{"model": "image flow-matching model", "hidden_act": "silu", "scale_shift_norm": false, "optimizer": "muon", "adamw_lr_other_params": 0.0015, "epochs": 2.0, "warmup_steps": 310}
Rows from block 5, named by matrix and row number. Rows with one number belong to one channel. Each number is 500 + 50 x the weight over its row's rms, rounded and kept within 0 to 999. All counts start at 0. Numbers have three digits each. After the name is the row's rms in percent of the matrix's.
# convs0: first 3x3 conv (model.enc.1.2.convs.0.weight, 96x96x3x3), inputs 50-59, a 3x3 kernel for each
# convs1: second 3x3 conv (model.enc.1.2.convs.1.weight, 96x96x3x3, transposed), outputs 50-59, a 3x3 kernel for each
convs0.18 090:426409492391457551464464415517604534479483455533517497459492467520476460454376465465476462426449481425491495463500578477481555581508519524423455555510500565635527567482445515420352436467434597541459553524486550543478434408490460497524474462517474466491513496505490484464
convs0.19 112:507478576471524651474490523512524585515517565458416437515484497524514526518531517512435397502410402499456501477457532415456598497466566623490424519506512459457516485496494481401402504499486444483457488491469455508483520480505510481483460453451494476449545537501494497521
convs0.20 088:544570541537536531546567563449563552523528527515456465440467481474462513475464507542503440512513401553554417419506540432550583400442477434488538511450477453461396489512564460524561484589499601619553520536547433477527479492458492519449497527522513465479503438451502488507
convs0.21 101:536542505543531546520507530449433515488493529453472472411434462444523514516554557540548543572506503582552589556521535480480530517483501517577421471446389461509473402424486390414444388401446541544493465482488478497535507502448534525466477508531441458467450467500428468527
convs0.22 105:496546532517548575507498511533495349526522488496484518525531465529527462553538489478468482449473512404462536656520416609553502572519464638515362659631387521555475565455419617458384585543534469551418463562454401487502515519510545554551546540571422496590441544583461553532
convs0.23 094:511501473584544462561515435491583570444555508509531476538517526483514529462533537450556552474531543508477456367498559420491542488561619447558472428584610474516559549464483462395435471420492559544477498513489494534458479414470518494536496459459573498468536485436548517420
convs0.24 108:488462414488439455488456423484528548471496535491470435465540556476497559490543576514457433491417420531393416320487519293477492328408416468538484350588573487486519507550576547635644535547548500519532487514608498471575516469454524442473475459442537504490534486456517496455
convs0.25 090:572542572511492555554532540527426529492487593476486534549482523528548558548541575497474452497451489528490555529525460472461384389405426507595495462498499509422419542601635484573506563605555482526522515563516513471480523553473526600499477491513536523496553504473559543514
convs0.26 116:531456451567499490505471454503489459444483469445471469519515515499520484497518495456479509477441507479424461568496495554467451512494483425470546332452700554466518530454508584514555536496578439496506425449492438498458486484527517494525526472515466493513476502471492534473
convs0.27 112:417474485452511530677546434525502540542499531551542533501497460490524516491515495453490566441484518467480508404432450494460445619516446530484442548486530581609626568497449545563583337448554521537541468481490426475469509555560469511505389398396572531460571530464448461491
convs0.28 114:554522465525540464473587497568635535541620538537577547501541506506519496480519540543596536529546541500485511584643525515532558479405521574549437517478467437400471520517454502511512505498572548591520510549521512526529495512474475514444492607522507446489552539489613631482
convs0.29 082:612544455627597600525465444540469392529498441549508553539522469500497500542540531487464423487476473482503498554462469430411442490477517418466413449549475549469514604540537656599563598526527491413476481474509603484543489525541510571602459464457517495424602509431521506458
convs0.30 091:469407463478513544505539493417436449509491501558543543519464464476458454469473454528547492575545461534520466496633540442530505476510523546643584431428429482491419428409482472520489523564454506467453480430475441398413507533518489516502451455425509487461516456471499519483
convs0.31 098:404531610439503519430477496486572510508579571454527466536531476532490479503515503458441530521528484497481486445474493543584581547561538573427454727602407590575424459505455509579536460482473462501441508488465476445514444487462541592544461493455507584506534566461532509439
convs0.32 092:518518515558496429549456349532603572498599533503530480457508516457490479476470468553561534488496531527500531480512489539573512456458451627575506524549490415448417513509558509455568488432563429455430475474432550541524541523515552560535547561562481468432468490459460497482
convs0.33 108:491512510491528560569597583444486375421458434479480496552453509525493518487541489462495464444449426450441413447460465466480531511520549593508563593456561572586634513527509605567536604591469515587477557469532441548622526462555519500536468543504548493527503481525458469489
convs0.34 099:557560477489548484503535557519540472515544517530517456527505440551548508469488471514508498515494470524515494527545572492530547519501476516488535447407531505541523578500499564533568567558567536558520557534463460481417583556505575572538508493481497576575467471481475465511
convs0.35 093:486529533548478471475471452535519514585513515465465475462510468465452451462455487528458534509555539444507466500534513476520506438443486491400493546492436538522488550487449470455353588579467493437475535563509405427416508533487497581474440598475479491507462514540522536527
convs0.36 107:432479485477499514514479510479567559496502516519469459582592557545517524503481526532479507527490501501486548465455472470440426584498442526489491543528486574553494545441468550468520550518529473514476429526466465508486552483503543526539481472472494527522494542522527539572
convs0.37 114:580565518474403402376422465498382403468358490437463536519460465480513517533554509455475538495511494528520503403314414399459594480645581500481514473451554466542634532373463540529576537585588514541515525502556501526592464524511524541479469432409527537439545506437462432478
convs0.38 113:514504479581586569496482470531570554575584548544532512496530535450479503446489490487541536515563563546572557538536519493505483459532533418457501462386426568477404488456492485389386523509456470525466509510494515527499506510511510527569473480489516532480507524476505542522
convs0.39 099:514560550507491430540557527586553500548496448509497523493497478466477466571535544586546510567562491505538462360402465488535452549568403537487556486398455560467495553550514517518508460528568504499430473535498455525511499548465526531448489496507554616550546560526537461448
convs0.40 094:535483481451441541453475486463463482415418419480458486509494514508499524524478512500492480471515478455520466622489450637537485543531510515591577485617655568647572373401504434486465473413383467523538454500528403404480496532520526517464530565524455545602425504591491475527
convs0.41 091:532450429535483485496485482516443481466431443444389436510500508545471481513506492498597583482558563506504562500536515566595563415524547364445471437525659432428602518519448477582506524542462487539507473512510503505528542528547501514556538523545545544565493519606461510523
convs0.42 088:485562640410490584469511659383362475471445537520484524567508500562511468501526446502515548522521489502526499577554561549531530486481456590662547597522445601519470525508470554487409520527497560492559486411466461426499504487439565464419594572486506464506468501534522528567
convs0.43 109:504457412470501485685653624502454538425440529514521536438542554460510505461474445445497445429441469387447487358500630475537500542421265521412472502457544599569515526580580509577593441472427514511570540462504453534563528513490469469502460475536559494466506509538419433526
convs0.44 097:535536549477588654561601550490420528495463490543531548488515556495519481538489503465547531454502532489446469357495563327439485451551557452546491367340509404371445573581518514482544497499642500476493501426416554468416501474493502590598471451523513580465604600438567603438
convs0.45 108:480403491476397463489489495404482542415463535468465512485504512465522535504530505508516432554543479544582512414502589388476577451483547498646351407570584423475551407545512443474520455524548473525512475489528487440495501525394508574421504512436480442436508449416488439441
convs0.46 099:476459449437446417479415459366516477398449458398396466499552487497519488487567513568513492595586548598517489524538559495531538525522531615483583545517561499473574469409406446413427453427447563570493552623562519608569585490545567512538507469495461498517481505533443470591
convs0.47 103:470559544587580480576497406531457424507512495398444489518567506532580580526577582515465452551533562586525564466513483534644495470533500415470489626483387517491456549610522471525532533545567515481426452511520475498516490526524481522586485504515552555507542539472538536444
convs0.48 120:512495473633613597588548524446430472571484481569486495513454467564521453534517434494490544503493537524531552481427480679392359642504448413524558476447463522495508529499528452411467507477484417430490507466456472528470501478492446542597463481510503508452484552560480500504
convs0.49 101:514458491543459563534495575492449451446452496482489480421508501492537542476500504491521498492519491485501505513479516602491509530503478494483517505495466551494432566445446555467438562554519461499542446468537451460546450463495501509542487481497444415462427446531418432504
convs0.50 098:494502578555527534513514435532556441532564528535537521484482565466438527460437532498548504489507526467441489478467457573558491416499454625677605527495530556516506599632507532599535516503511481496437514477487565514490444452526538511487590507474532434512509510528486482421
convs0.51 086:505512598477505538462435404558540582535517519503454511562547484564564557506489453575523464565552533533544502462482515563563562521560574505583591470470584457476541615554491506463484570521611463483498480468523491455464576531460500471502545484471404420420484466447480503480
convs0.52 087:472403405520400452531484486445367425460420434429471471493532465508500459530537529512452528475409462468438550488501502386467539375485521492686708558590650518511548493518483505593509479462476450473539505584531416499492414442503522482492522481500520550518529583600510552532
convs0.53 087:481574548451575590533591630563592501507597532462476456485420533497498526466480505489493447458451427482450429497470421539457482508449547508404487542482559477550565563490601548556638444511617515473480464500563418486561504402428506565527513550517480526547507458519460432486
convs0.54 094:466454468472453498477515538414356581492446624548525600440544602473554579449450482505487486519483444514487492379401490416483487596627435647540454558669422475540540495502476462489442462464437522516518503519475544510493496461476525456467523485540523543475452484503492503528
convs0.55 108:555488456556390392589455455485513457459444445519473424496502513482517538450509513519498475491491460483484447421480511474509544527527532534551548516560645612531542487504531457399516524464522524493528520519560545519553527465388513471431510481421505469475470466455476453412
convs0.56 083:549569578622576576476500524449424473514463462494471438481516478509474461525545460437466476442500550461516555424496537427459452482519394509402376561554520531520528552529524552571580528564506420468463467479443472452491497521437495477450499528472573527535500527492534527517
convs0.57 115:516547606482550594516558589585599486567633534513565559494509502510504486517507501554525462552535500590586537511495477495486443460487466587395427628425353536446429559651528534626494447532447502517534468490518428515488447470484445448492428461513512501568495472561490471539
convs0.58 093:479499458495494468502528510524515513499533505434507503492512595499509524582548551521506547470485530456467519458543487548557463483496547452467390528600528485549577537546544506485501679624640466588619476549560504527574496499458574520537551504508535456485521480516558539578
convs0.59 108:450525588516562633482505581613641630538480478543497479544552511576591550536575577468452468491470478492490491488457515458400433544501493514486490543476454497499478577566483499486397561548502483487466454481459514532484475449480515512528511478492518484467501474451474476498
convs0.60 088:497495502407471562519514574479509500508486464535486501535569573558601577542521470530512535510482526568510518442532472444506520481487534544561559566513510507472476398383517534473567433450567526547444466504476411427452462456469409433408452488452522488566499475561511527565
convs0.61 095:490475412475476448468468470455506439467491459433459440476453482489498492488538501518487533507501517531472476528557541473504458511508465596474554543473575617551423465438456520544439465476454516536480443509481476508424383450562417467568432464566462457538491457515461431489
convs0.62 090:480488531465469523512490491470495484496561546514516485489541523466529511464527478462504466495523458462451446530525499501494501504524517481534519520599577562565518472497449558561542535486472528535459544550499482491495472476497494507467482485445482478479461463450431457440
convs0.63 083:554596548484554507478500474475530522505526527526545584534486457501507475506467486485491520484451507545540535515549490478508435461529442542525500491443469464494540498553530526574537493588570507510514554552574488550531580570529496499504464459458414467489439507531494524553
convs0.64 123:508482478512461474538490500543557465523517482515509507523484450530496458509507481507515493500522499474503467497544473479531500532527489543502450555497502483458500537499467624477497607476473470510519449497504481521500507498488542529502528498473500489492568494487520468474
convs0.65 086:511473494520521542506540556559547496519518475503541535518600566545537476515540474517509490524496489491473496485536578483593584507519534546527553557550512512547467460504577471477517427476509559574585507554536541509517473517503517500528489521589506502533521508538474475520
convs0.66 113:526515541511506476518524514516554527500508468550583550557534491535476491480471483524553520494516498524514486485521518533560520523529474499463478537499521467445514491494493497535466545536464430535574453567504515562467488471492489466494507517501542540523531538543518505480
convs0.67 104:612531486562520523481514580652717615624664557587576534501526521541510480517483472524595550490508517493514487613572457476448448331342409463524426458472416456413443451562601552630573514480434501549522522537485524479460436398420488499524460467502462464537508518585485531568
convs0.68 091:557548507536492430463421388498466407484449412512496451553509479543499515543582589490568578463508555433481537542475502536521477498464442511549526521574583483510484506566525449515513571541599504473467476432425521461468463509538461468474474436420507501503485500523500508512
convs0.69 083:617433460550422429503539590501474445454502463566556501462568576494605545536555536505479505523528543566544497491544541481515521525561559468450497430488498436454464428448436544545560466517542488438478525494552491489521519555572498553534542563554452520572475544547511553559
convs0.70 084:511576510558637650585589593522499547542517517565558504487539455516560492535566575535566548490521491446484460549525496443416422461471462415469429461527520437517593562584534565581502554599527504467472510446440487439410482526475520553514476511531481556484542538465545536469
convs0.71 085:400502487410494445441513494455494502417496535472534551538472463498490437501495467540573558530547524532512508484475486416472486432459422521545525507528500469461455531579545483486529547534543456472460457502476437498532483477445496500423501531429513560507487559522440519458
convs0.72 112:656565464418523620450477518614513439510492439510514492514495475577561549534486468513503479534502488525534534513477477330372389445469456575542514443424490446446470443523585589562507593516464516517506470445466479520513415404408475495493458491530429454488593559503524514489
convs0.73 094:536540453444469358541562472583545540539485521491486524514479506501534501564544492500505571525503524530469487416513480520614521470464441447503508360468501435557556476555493443555600495498446512435410535518481483448482472456507522472443548491446468498489468514511485488502
convs0.74 097:628562521630553528535472474487420474500465489479478512481443448476438471449530533547511529465485501514482484562533508523451519421395521489522526483551479438449492466468458411469421519460457493529527461501522452485492489471427442474432477460400463460479481430451518483446
convs0.75 117:487496475479472411502496418539502466460472417418507452474470470517485475526485491508548517579543512612519488564491492506421462495465493417516609467500582481443435461451470489537495486523445450422480463440492455491474475495499507518489544507440487470478495457478491483493
convs0.76 110:508483517506521565510449490534449373586475415475415388502507506556578502555518536462441455537526500533528463453450446543519460491515450529535480508490475454522468647587623663624686564597638433450482470507461432491425497526505506562536518503570512500479537494509524459504
convs0.77 113:455456424524515502605567525468503589446490497556593517491562531510533539508456552492485495459428480408417479446402485479444493545563581559569429495430444519451429468524584532515512504524506538556536493507515481496488501542511487509521522492523463507515515518479557514498
convs0.78 098:556548450573540445475495545577584585480484547414457518483488486488582546468447463470528464549579503566538544563521425502564483367387344452370369546464365458577570507582525468532485495476422460477576456485545401439488540482509559523510491522596410452457388447497446501492
convs0.79 102:535525465404509548491471411378337438466522550584620596500489514468438509536511559559530468496490495470489461505498556430452465517529452468436416403421445452422440506445450594480388495500426446443472463452420464500456535574535575651586504496462558567522608605543532550527
convs0.80 088:494499471468453486379400422526480368555532457399424448541505463546518515565533436557548567599512533576512539536507484554473488437464436506513522556489515570465487421456434468357353428388328461521458445477448552501471435447455421426494482493566489468455459462407406485439
convs0.81 114:546574564590638597551553550494519467563525499545487504503521520493489483477443397464470521478544555491522479458425414441449481449475505439382310392387322377395398561520520534473494556571593453439400446461434439438438532494454473470459436471483472474476470511520511520517
convs0.82 092:485569586485556506474529486501594562468556548520520484487505516488503464478470501493474434497466459536487454455418461560580559560478449509423476552534456458576435454533526382558558413532527455512383448566503446607562484516487502499466504520431433501465454469493515467462
convs0.83 083:414477476411488530466510516436473504452518550546578571468510450526528450514475509491495492450479452405413443445449442472429522551462468535502482532495487492513527535460387548451362544497484413519488461541510537573465477528479497543504475480484500544442538608512495548469
convs0.84 110:452468436429373293514460374501548486437499448447491503546512519482483535500477521523513571500521539484540513481525619339441686473452523427409380394495564377439530545508464571531663542476574512481497494448483527459446506478452599497389524494464472465414564494438593571502
convs0.85 089:478506615544479578504421443463459564530470594435428574529490535465433446508496468509531509519556509465502430456430461535531518563566544635684617484584525421532561472441465489522551419480531509499442512491509461530577550557601492484472497477458520554520472527567477517583
convs0.86 084:507553568499548515411466457516485498532514551479503513491477465452457494580546534497540441515507447487403442501464405518490411531463432569524488573511471593510477475481449481507496536533521396446550494545570497524554510493532531514540455447470557508482508516512525548527
convs0.87 099:394434452520473463467501554447648609471506456453486475584545525482544507438422380466509501501562543485538530414461593443446585497493584530445545616532406525552507482590619498491443522475505510550544517568535483519492470440437426484490466479472528535525489546538528558497
convs0.88 101:563552544526517497533519507526464418553550488582626536508533528484491481460485458473472514496517566473530619449484531490474492556559489306339350369369383373305363614513411615574512533503528406486458442524474498545488486498491514496497498506498508500508507509518506472489
convs0.89 106:452409508488522668460476532499481497475511479490569471476468495456474502474457504474439438435471477477469483570610495703569360573525463558471526540530485508496446450471423406442329483511445545529492504452524516463499497502550462511575491544506459441527431444583474548625
convs1.18 071:565461501454547624441555615593484457564522490552551461479466537442390516524427520468488544532547539534508541498519471447553520438490463438358387549434479591500490467486427568539443559528467547533517535472504499452497461437460516510476513474442531497484527537541550585586
convs1.19 129:510483579450511569519534520577524503491497548463462494439425559410447536436502524464525467445509456500555456527513480512506437554553491550502543573497534578479423489472477437395380523501452531444469501467537544551569541569484560561481542558504500481495476457474473462439
convs1.20 071:488454514463463477430469490598472443489449492487489545456532486459460469496454511550511503468495545411489528559532536489516525480516574499502444503529487443455492483456439411454416448437484559565569552504520543495491564507576574573558559582545627519478531569570516571572
convs1.21 102:559512498547516452558471446452490543437484517473509459433430500454472456436467524574554479574534417614519454374422484425419450460479504493529534541529531437460477593581564540561489546552537530541578524498503515452507557587599550548547459455464497498445439401400459506463
convs1.22 117:532517469561536501502491503512566461510562458497502506501455504466462560487508516477474422514483440499539449532461505526462502504438447532469438525446370447475386446392460306308445404425488527524560561526616498529549522540510499548512565584574499484466459462485474495511
convs1.23 078:555517549492514515473533554509498508513457427549468449455482502557538497488524538468497497491507519494543548441430425455478463503505521465477487486475516485482468548521528548562524502569542479472411462440512439460466535557520536559515517522471520422417472434414487445376
convs1.24 135:510505509471431426575494420630585508592536444514514516496498551509469515512480470507456498577550489656554481531527483563551456588567440533486484472499386466450552494520506418445504470416476597475576513493578508511522499499537515441530532479521424436445435446428484440448
convs1.25 063:491513474538537481488488438495517503486468497566510512610565537486511476430485446417480527458481441523511470536532584541517517491516486472513494496563551473530477491476564472460525442462482523554568544594526566578532538466514461481493572565570420478518435461481483475448
convs1.26 142:526487479597496512582497504467527527462496468540574485504503403499539502481481408557478434577553488503527556468492461458458458478469455498523489377499558429528606543535559661624559558513513496514481487488501501498524517545501484505492460455465512504474536526491567560505
convs1.27 119:626542489441518604502495525463446496449411423441435435457447425463454451464477462537501515451493535503503516621560518503453447524510519472536587602530520577568540566576616500523521528497472527515505460492494512521544441470485407380430507441447482486486544502454510487487
convs1.28 139:573491488518431431567532499565593535489544535504548515612523521583432459564397485470417503500400493522498471491581568495552559460399474592573530514598507563563452468513596500496559523472497513470527528463530511423484461471464526563510606596562571458436558469464491478493
convs1.29 052:498527512424481502464420450463442492514545513547604533439458424592606563561537412485437440473481480482473466493467468450495449470491443468456491458471449567519597468470520444422422490435429476492392518568475512498373522451498441359517503488529476482466507537492480499541
convs1.30 081:443522550418482502503521475480452451603518501521522588406465514530506476454430426457443453448385430469432496451497489509521531546545490514488506604501452530529485564500471503456441545518544433464536466446510514498432545491504434429488545492458529496486471512543459529570
convs1.31 075:517525594487531587444510563518491460487516442427560522473531494507523582466399450460431379538518423615508432430444467459527510457478425541467402530406274535483412500535536496558565530479476487454512399420539462442526417459486472448489611534483438415471466493506374427453
convs1.32 075:572491490630577570510509593550537487458481461476435454513481478513509507489504543505444500577492480582530482519565592537520519491491520545559512547524487508456458520542590569546575461483520488485455519470518477516496430363388487380413449426453478419492508486500542477494
convs1.33 105:483515468442528567454564530509556513560609506608567597515551459553541519519384458524452489439453538435422502443458441502503485465489542540524474553519526511613588521489457475496468473472494551489498553509581518593567582688552568556570584519612482494533502537569491548553
convs1.34 073:477523580449505500485521537517522508461509485474452408447482403534558454535490408446390437517445434525540504509506498462445368502461380499524472458520565530505510463486551491491565495474475460480439462477534455435410538474407486409469524504501491485453475502471500471467
convs1.35 081:458453492599497494440441502513544532509545538464437478545609527479545560510497486526443417523570560439538520483472518496443445528504509464459442538514500609585551542508571464452547467432473511520546614581511584576448459474479452399511488480518439476469450463520411469499
convs1.36 100:520445413498466462504480535525515489522512507451461508543543469556580500472518527530472414463491503495514534488537517504547527470471470445464480538495453597505499546545515495508538551499501499456527537432506553457495485496521504509546505551519567495494567503549569522506
convs1.37 133:469436435369386430547504481419321403407278444459399486475511411477590530547636501508583568492585519571549541483387461512454475603611487412420484500473533502448459558458562529511578565490461469434526470427561553514544584541532531474466523459449515572501478464502584434459
convs1.38 124:535489501555517554518441485536508471532493471530520481396457535500513532453477514462458417373415447437453486460525483518553511472494491538492452569611541444549573478525522475459463550539498563532555495541529533501535520495515511526495475538532483445488529478482501464507
convs1.39 087:535458471483432436421426497482533502464450479391410487529518439457457421500520518492511403485513419432467382421446551464476582418461525482503480516482524524447527501496500537466494498460468453601454511560399494529436495538544493506510503531474505507533494496550432443548
convs1.40 082:512569546533548504551554497519525508525569550517551502416484520433519499441495497475436428430389458458470458509464442520479392562563497444476413436476501364365522539493489496538556547546518528504491539499501514484547519499447508471383500446412484564622420512554397421449
convs1.41 068:426462527565496469579529513530549527499552525441457471422431478524525471513578440478490508470527481359408458459470442520487468616514449415472554349387548443456580515515509495555590515476467587560509505531527484515499483470440452436462424420415540572549543522549493464406
convs1.42 065:410507544437551598447458506477497500502507498515496441493496518511452467453476455528573481498501471484508507508512426507478390536500427549466492545457483619412399527482458621520496560499492416559515489543517456484478380414411415501452404474435481504498445474501521455439
convs1.43 110:576529511504433346339432411506512486452466475495490480499479505465532503412556559556577605526591580560609510500484511566505524563538531439429476488448492571520484514520564569531516504532508511503455495439414510462543454546571465571451417488454552530517530544484435469439
convs1.44 114:403453424362513525475533468535444483461450456481503479562501474534449510607416501535534470514535504435587591441515504459562512488530417433344448503407425562578538494506506513510505496453456457594504563569576512490499478468554486514581523491557593496522546491539505514526
convs1.45 128:453437466448448468494470451450501601555548543621567544416517543458464458496443470507530531464459505546537539512515549516538543515536515566428505497543550365576586523549515551612535516544556497461535543515531573525582518548475490509471546514504550436473482407484468391446
convs1.46 099:548508556612553539634545531538563535564576489550532498432505509421446495394410474501499456531483448576595508529492482528480486520434477485428452560437475553456505538508563573498551592481495473454502478454500507516460464438485448427424473460380497495560459459530503445499
convs1.47 080:593487403572459423432410476523532487513467457489464473512511441448458420459506516568480392510510441403417458444481527457473493485540524554487489566485431498456457600529534521446506505491474522511488500505401495486421516565586532553497542516454542433468538471457463388394
convs1.48 149:540532529615534510464531546561580462555517494532422445491504467570510508483500579457454484553493471569501518488467439590522377574600551486537489518542467434547590472421457398297308502512501565464490543609537528570576504485479471463535489489550392451523443518503441460474
convs1.49 136:479486541552510529496464518423500471459507541506501514538506404525551485478540531528430395501477453448487488428403435424418432430460479501489520490467508473461448541572553621551417581527456512541522419487473417469471427454446461462455406411399510513505500506497472478493
convs1.50 076:514533418464477455522507503517503501477487451566581531522532607544456471612573432544487515478470510540497551493568529459494523435419472508495507538497500434475417514548555489525557413463531518504443472488546460455555448409463521452455571469497558462411468461452429521470
convs1.51 075:519564483598555509495495514542440416449445419389405404347480456501608533361491500420489533447425453476437411510498436530522408510495387542516524467441468517462452482530564471463468458492430569604496517508438527520507486428393505441421541455425529535490474546480447493537
convs1.52 060:530548500559631595539549551605586620598588615564535508460507527430489498509574502551553583496535555556539512535551528591529498554521520517532548477499556419388494486548545483560583480516508495413447519509468491533512501487449493452437524465486502533527489522489514516442
convs1.53 059:518442414554464357514513360486571469504519516481471503455519504450487467408436455459497525525543482576582478478497582512524578579581638459459476444491538467533530531489508529503545510476508441459512506479457624560464480442436491476461516515512466506564509512558526489504
convs1.54 071:493525566504509503580536458525388393477474503422470529502521527427540552365502512477536485577563504554544509503445433515489470505528506462446514560451462525366408530515543606542577609498513478520422423554458531516475495477536500522501420561508400531498386441448485427431
convs1.55 117:566572563590546567582551500533471433510433449481455468499493513527497499548561495529495536472536547514520509428475522433474556473494497506507470444442498457457506504581545590604548520498450526534508422469521461545498428475480466428442526452517528509544484430490521484535
convs1.56 070:435500505446494456507484395484416441516484511514515568500514443489594497441584507519533524605568515558495478449474549491520534530544495506525566476449534508472532522453531485448510489443434540448480507453464493466438502490509539476488508479512487525533457480502431437460
convs1.57 153:507459459479461444477480480406462473459461450521553493511527447545508418528490435502554539523528467544566462467475545450491544406457558507513499396452535432452656490480497521468466510443446530509466506499483491513449534488477484469501494497488568532487542527502590509535
convs1.58 059:543546564624576562593505472502493526511531518500523480434418496403484505413510509532515520589599553588537474544502514533489470568538567466564531447464487535510483444529497456533535467449435441497547441520432480496436535468428549503526520520515444484497532578475575596436
convs1.59 105:544490519542504560513456499436494441495505445487445374348399452428490528429466439533546514572548515449447451506481527550464476598530525490474399503525434453522433399468522418499515454512482599535500540541472456477522602589578503493525506529583493490530515494516607562582
convs1.60 050:578505541605489531526526615572584422550546443502503473513501443521463444486520532536518552498490518531589558600535507561521532544529590468434425452492431379414445492488549441474571502518562500563472494607482515609503463484436493506461526510463547476456481410390456403399
convs1.61 103:539527546548511545562526502560539512550549509502617604531454450500443482454500494504489515543548482598553551523520432492534471475487459479456495522445509571435522504435487578475516554512550474527515504546481492542491399449457399482458394498447518491509476465499487470510
convs1.62 112:493500518488472473458492460555548498514511455493497463542527493476456472429403495490461537569575598509513553538572563499459481549509508529483543522458545523459529527444483520433514546442527531503500535581515495513490497480485517450508493440541455498527503511542538555562
convs1.63 072:541530504576555493504527476496483500504515517521541555587524421539483479531455494516476486421437456400468516550555541489474480486477500576562556529491554535506475565504497533466476526497474468428334508482428529501490566523486552523477490443424422484487407509500477570533
convs1.64 148:531473456432363364506465455519531499537489494534482466601499465634509481552521558482475530513501492503516553525513434506542497490492496498538554512492482522480457522490544576485515578485488359415508412461501448464518460487455484527445508545489532456440552518463522529416
convs1.65 070:513517543529544556505540530495518461494556495494559539523489424531549497533524524516457464428430457413435480546499484513443449536472492496529533487456487478450476512461493526474495561500496431450400496497467512489450505431453528511563516506556445485526414470512424462484
convs1.66 143:497476477483543490489501471508515466450481470522536495532496515573438467507473474479458498471482532504504496455483451480530513466500463463445503528489510484477516547509506528546511489534534477468527426458538404483597459407527477507571470576549493497462459541488371474425
convs1.67 110:479521587506492524582529485370339359434361329510399351597553608565541502575492446527487460521467522461452523530532523518477523581525534457474457501455394503545462512511494431470516418486565563474570567469611557468578534543497596596574526482475630543521564507450558531499
convs1.68 061:540536430496507484400437476615527472590533505586549525403417417446468439522562513527484539437477533454481539504555501502524495488506522481505517459468510458477500484490524441483511397456460559521436597547506543461434525542526528512481511494493411469421431492438476474453
convs1.69 058:536611572602564496602550494520445519491460449535486428559489464540481426516437459478505499467479498460492494517432435541477472558493490473484487484464500471483498469486497438505496444528514446452516530529554519502565523537550551609589583580574446449403403413395421410400
convs1.70 076:462521507484537523498463439477448430506486493467447463480482506490483524500488474502509459481485401450470463466553469463527451439491442466482519442460527483470519564448456545472453497431465501521461523543499504516509476533546499541534542617566504561475560578468520486445
convs1.71 067:575490496612549515575520501505559578487509526466463478514519491463432443463425491569547475554552449487492471501523524500503493477513489540528515509518523526500458596556521615512444578449404493506517511557550481500519483527522537619554474554534503457441565540504561530489
convs1.72 132:457501554398527664494448418436445444497504487524505448533483426388401424589514466529476435495455447420437426520534534464501492488470461495509508595542500591557548480500542505496512445500538464483467540468448512465409439458471485502490387401398526537552503512526556503503
convs1.73 073:584480447678508372544495395521566509483516486454429440529507547568477463497568566458476511398386462475437423507477472605589541597592561475542549428541610445457498500487559503522672523467557528490454546442456617504503433424384399431340417452422504379466504411500553443454
convs1.74 075:492435401510451436517480456427512553460518548444488532467508512497591544484603594535553481522527468488462467479509526480493512468462469555524517513447432509478519605536538575522508537502522499486506491491464471483462532511498518521496474460443554542540503502529445503543
convs1.75 131:531488522475449497494489490470484459512458439505448497489508478519517507525534496478468459494518561530603535529515543504490525490513531520488456553478440563497454493460539532507512556502484456454582456406596513543567455472469452447423472452446491537508511564569500515540
convs1.76 119:482444430495434371493438409558574533551533475500495454499534502525603438500602501440460472437451464509467495426418421433391393462421410522600522525493551493522519456461537400427486397427494551525516485496489499460466627486600502503582526574581492437395534460438548486504
convs1.77 139:479489484474533523582615581488484480486486442511572538483516480493518476403456505426512617495523541560459408458491502544583631501475574464421495506452538498421468528484449535527478540587567468418466466536553433522501509430481549481491548472495520531465503554483497512497
convs1.78 092:480523496548542444594585482522499535536561546532553520447489501467497463406478452452424494503455510552491506508447444493516517512489523481535506408446539443372478531496481503512522532555535412443475437501518498558526444396447462441441519539516468571472441533480449480439
convs1.79 109:471544557457577633478556543471411487469428473556537525439493473500458474620524508532573530480503489438439501499569519463518498427492497367381437373351397495495502508485501564463472541486513467411472482470517532538538477440466437401454453479537493485460499461464450414448
convs1.80 068:585543550559549590538516585452510525476496499537487496491470459446450439457475406525496487486461471480488540443391473434386440452427464529466502575562471541545457571557514622538457539460506483512501555487526624549508394386385471505476480492565378489541449585590479526516
convs1.81 123:479486437432442421452448434492473449491469450471480481497470496415434473483520521550563495572583524552494468530533484525528473522537514465449482451451477445432422505545581506530562546509511475505528469504529532535570563550506521524511478486464502543540536571533528554521
convs1.82 069:567460458575521474445499551458568491453508457470446458535576524538562511540575535504432466505476448444418427470465460500494495447444473511527470463457518463362454530509540504515602468444520482468436456470477490523491474541505416528508416487484494452414498453421481439433
convs1.83 061:483478517500567650548536534489508501467480498532568593497542520500475492528464461528515500551505457474450418488469491468472485497524545456432475507467467510457427491481490595507466572491452452411448440471473478498458460451517483519541504524505435442466477487444464470443
convs1.84 133:540552441408407277562562449520535518437495500479504503533539514467465478538548606486456524427420485485520505471544577419521556454522507502536589520555625575527579495529497554616565491528557509495454560590496588499542468526521525501464499485436582449442642493470565549453
convs1.85 062:498508528454467469526551511527461567530462540498389462485559549539544524564592602434462476524492431437443434530510507514514495528537509417465494438442548500369438482530513437469470485447453484513511534558510502517481513485449432514490427511469481503534514484559526485503
convs1.86 060:515537546494528564520536603491510544581515519535482444498525505455487521472527575525475423580598531555529506434492525516509455518531489517532473540540456539484410449503510478529536502472449455498504464538506466546556446495532420450511479474516474536548534590577494587556
convs1.87 081:507430434486473438468523438590564545452474466424470523531518489522437477556437485476479500488502605512459529545568527508566591470537523535473503557537554555571473503496494487497537519514523460422492415464540462440561457511465448539498478425407493391468516534495461475492
convs1.88 128:469504446467488418458486465458463433496525464511557505433486479455507487475469457471439412499475456525485477460469465456479484457479456381409500320273374407314325533504443544535428509545454496513560462480552495550551487423446487443430479496460513533529486521477469523491
convs1.89 123:523485556611490614476467488536542495563458428549483497520492490554495566451544586579530539552618564570582555487513475486425416483445440550517486531499499486486501487491523433458494524524552513534538450566563427538555413452481520515595521531576422401463470446446459484466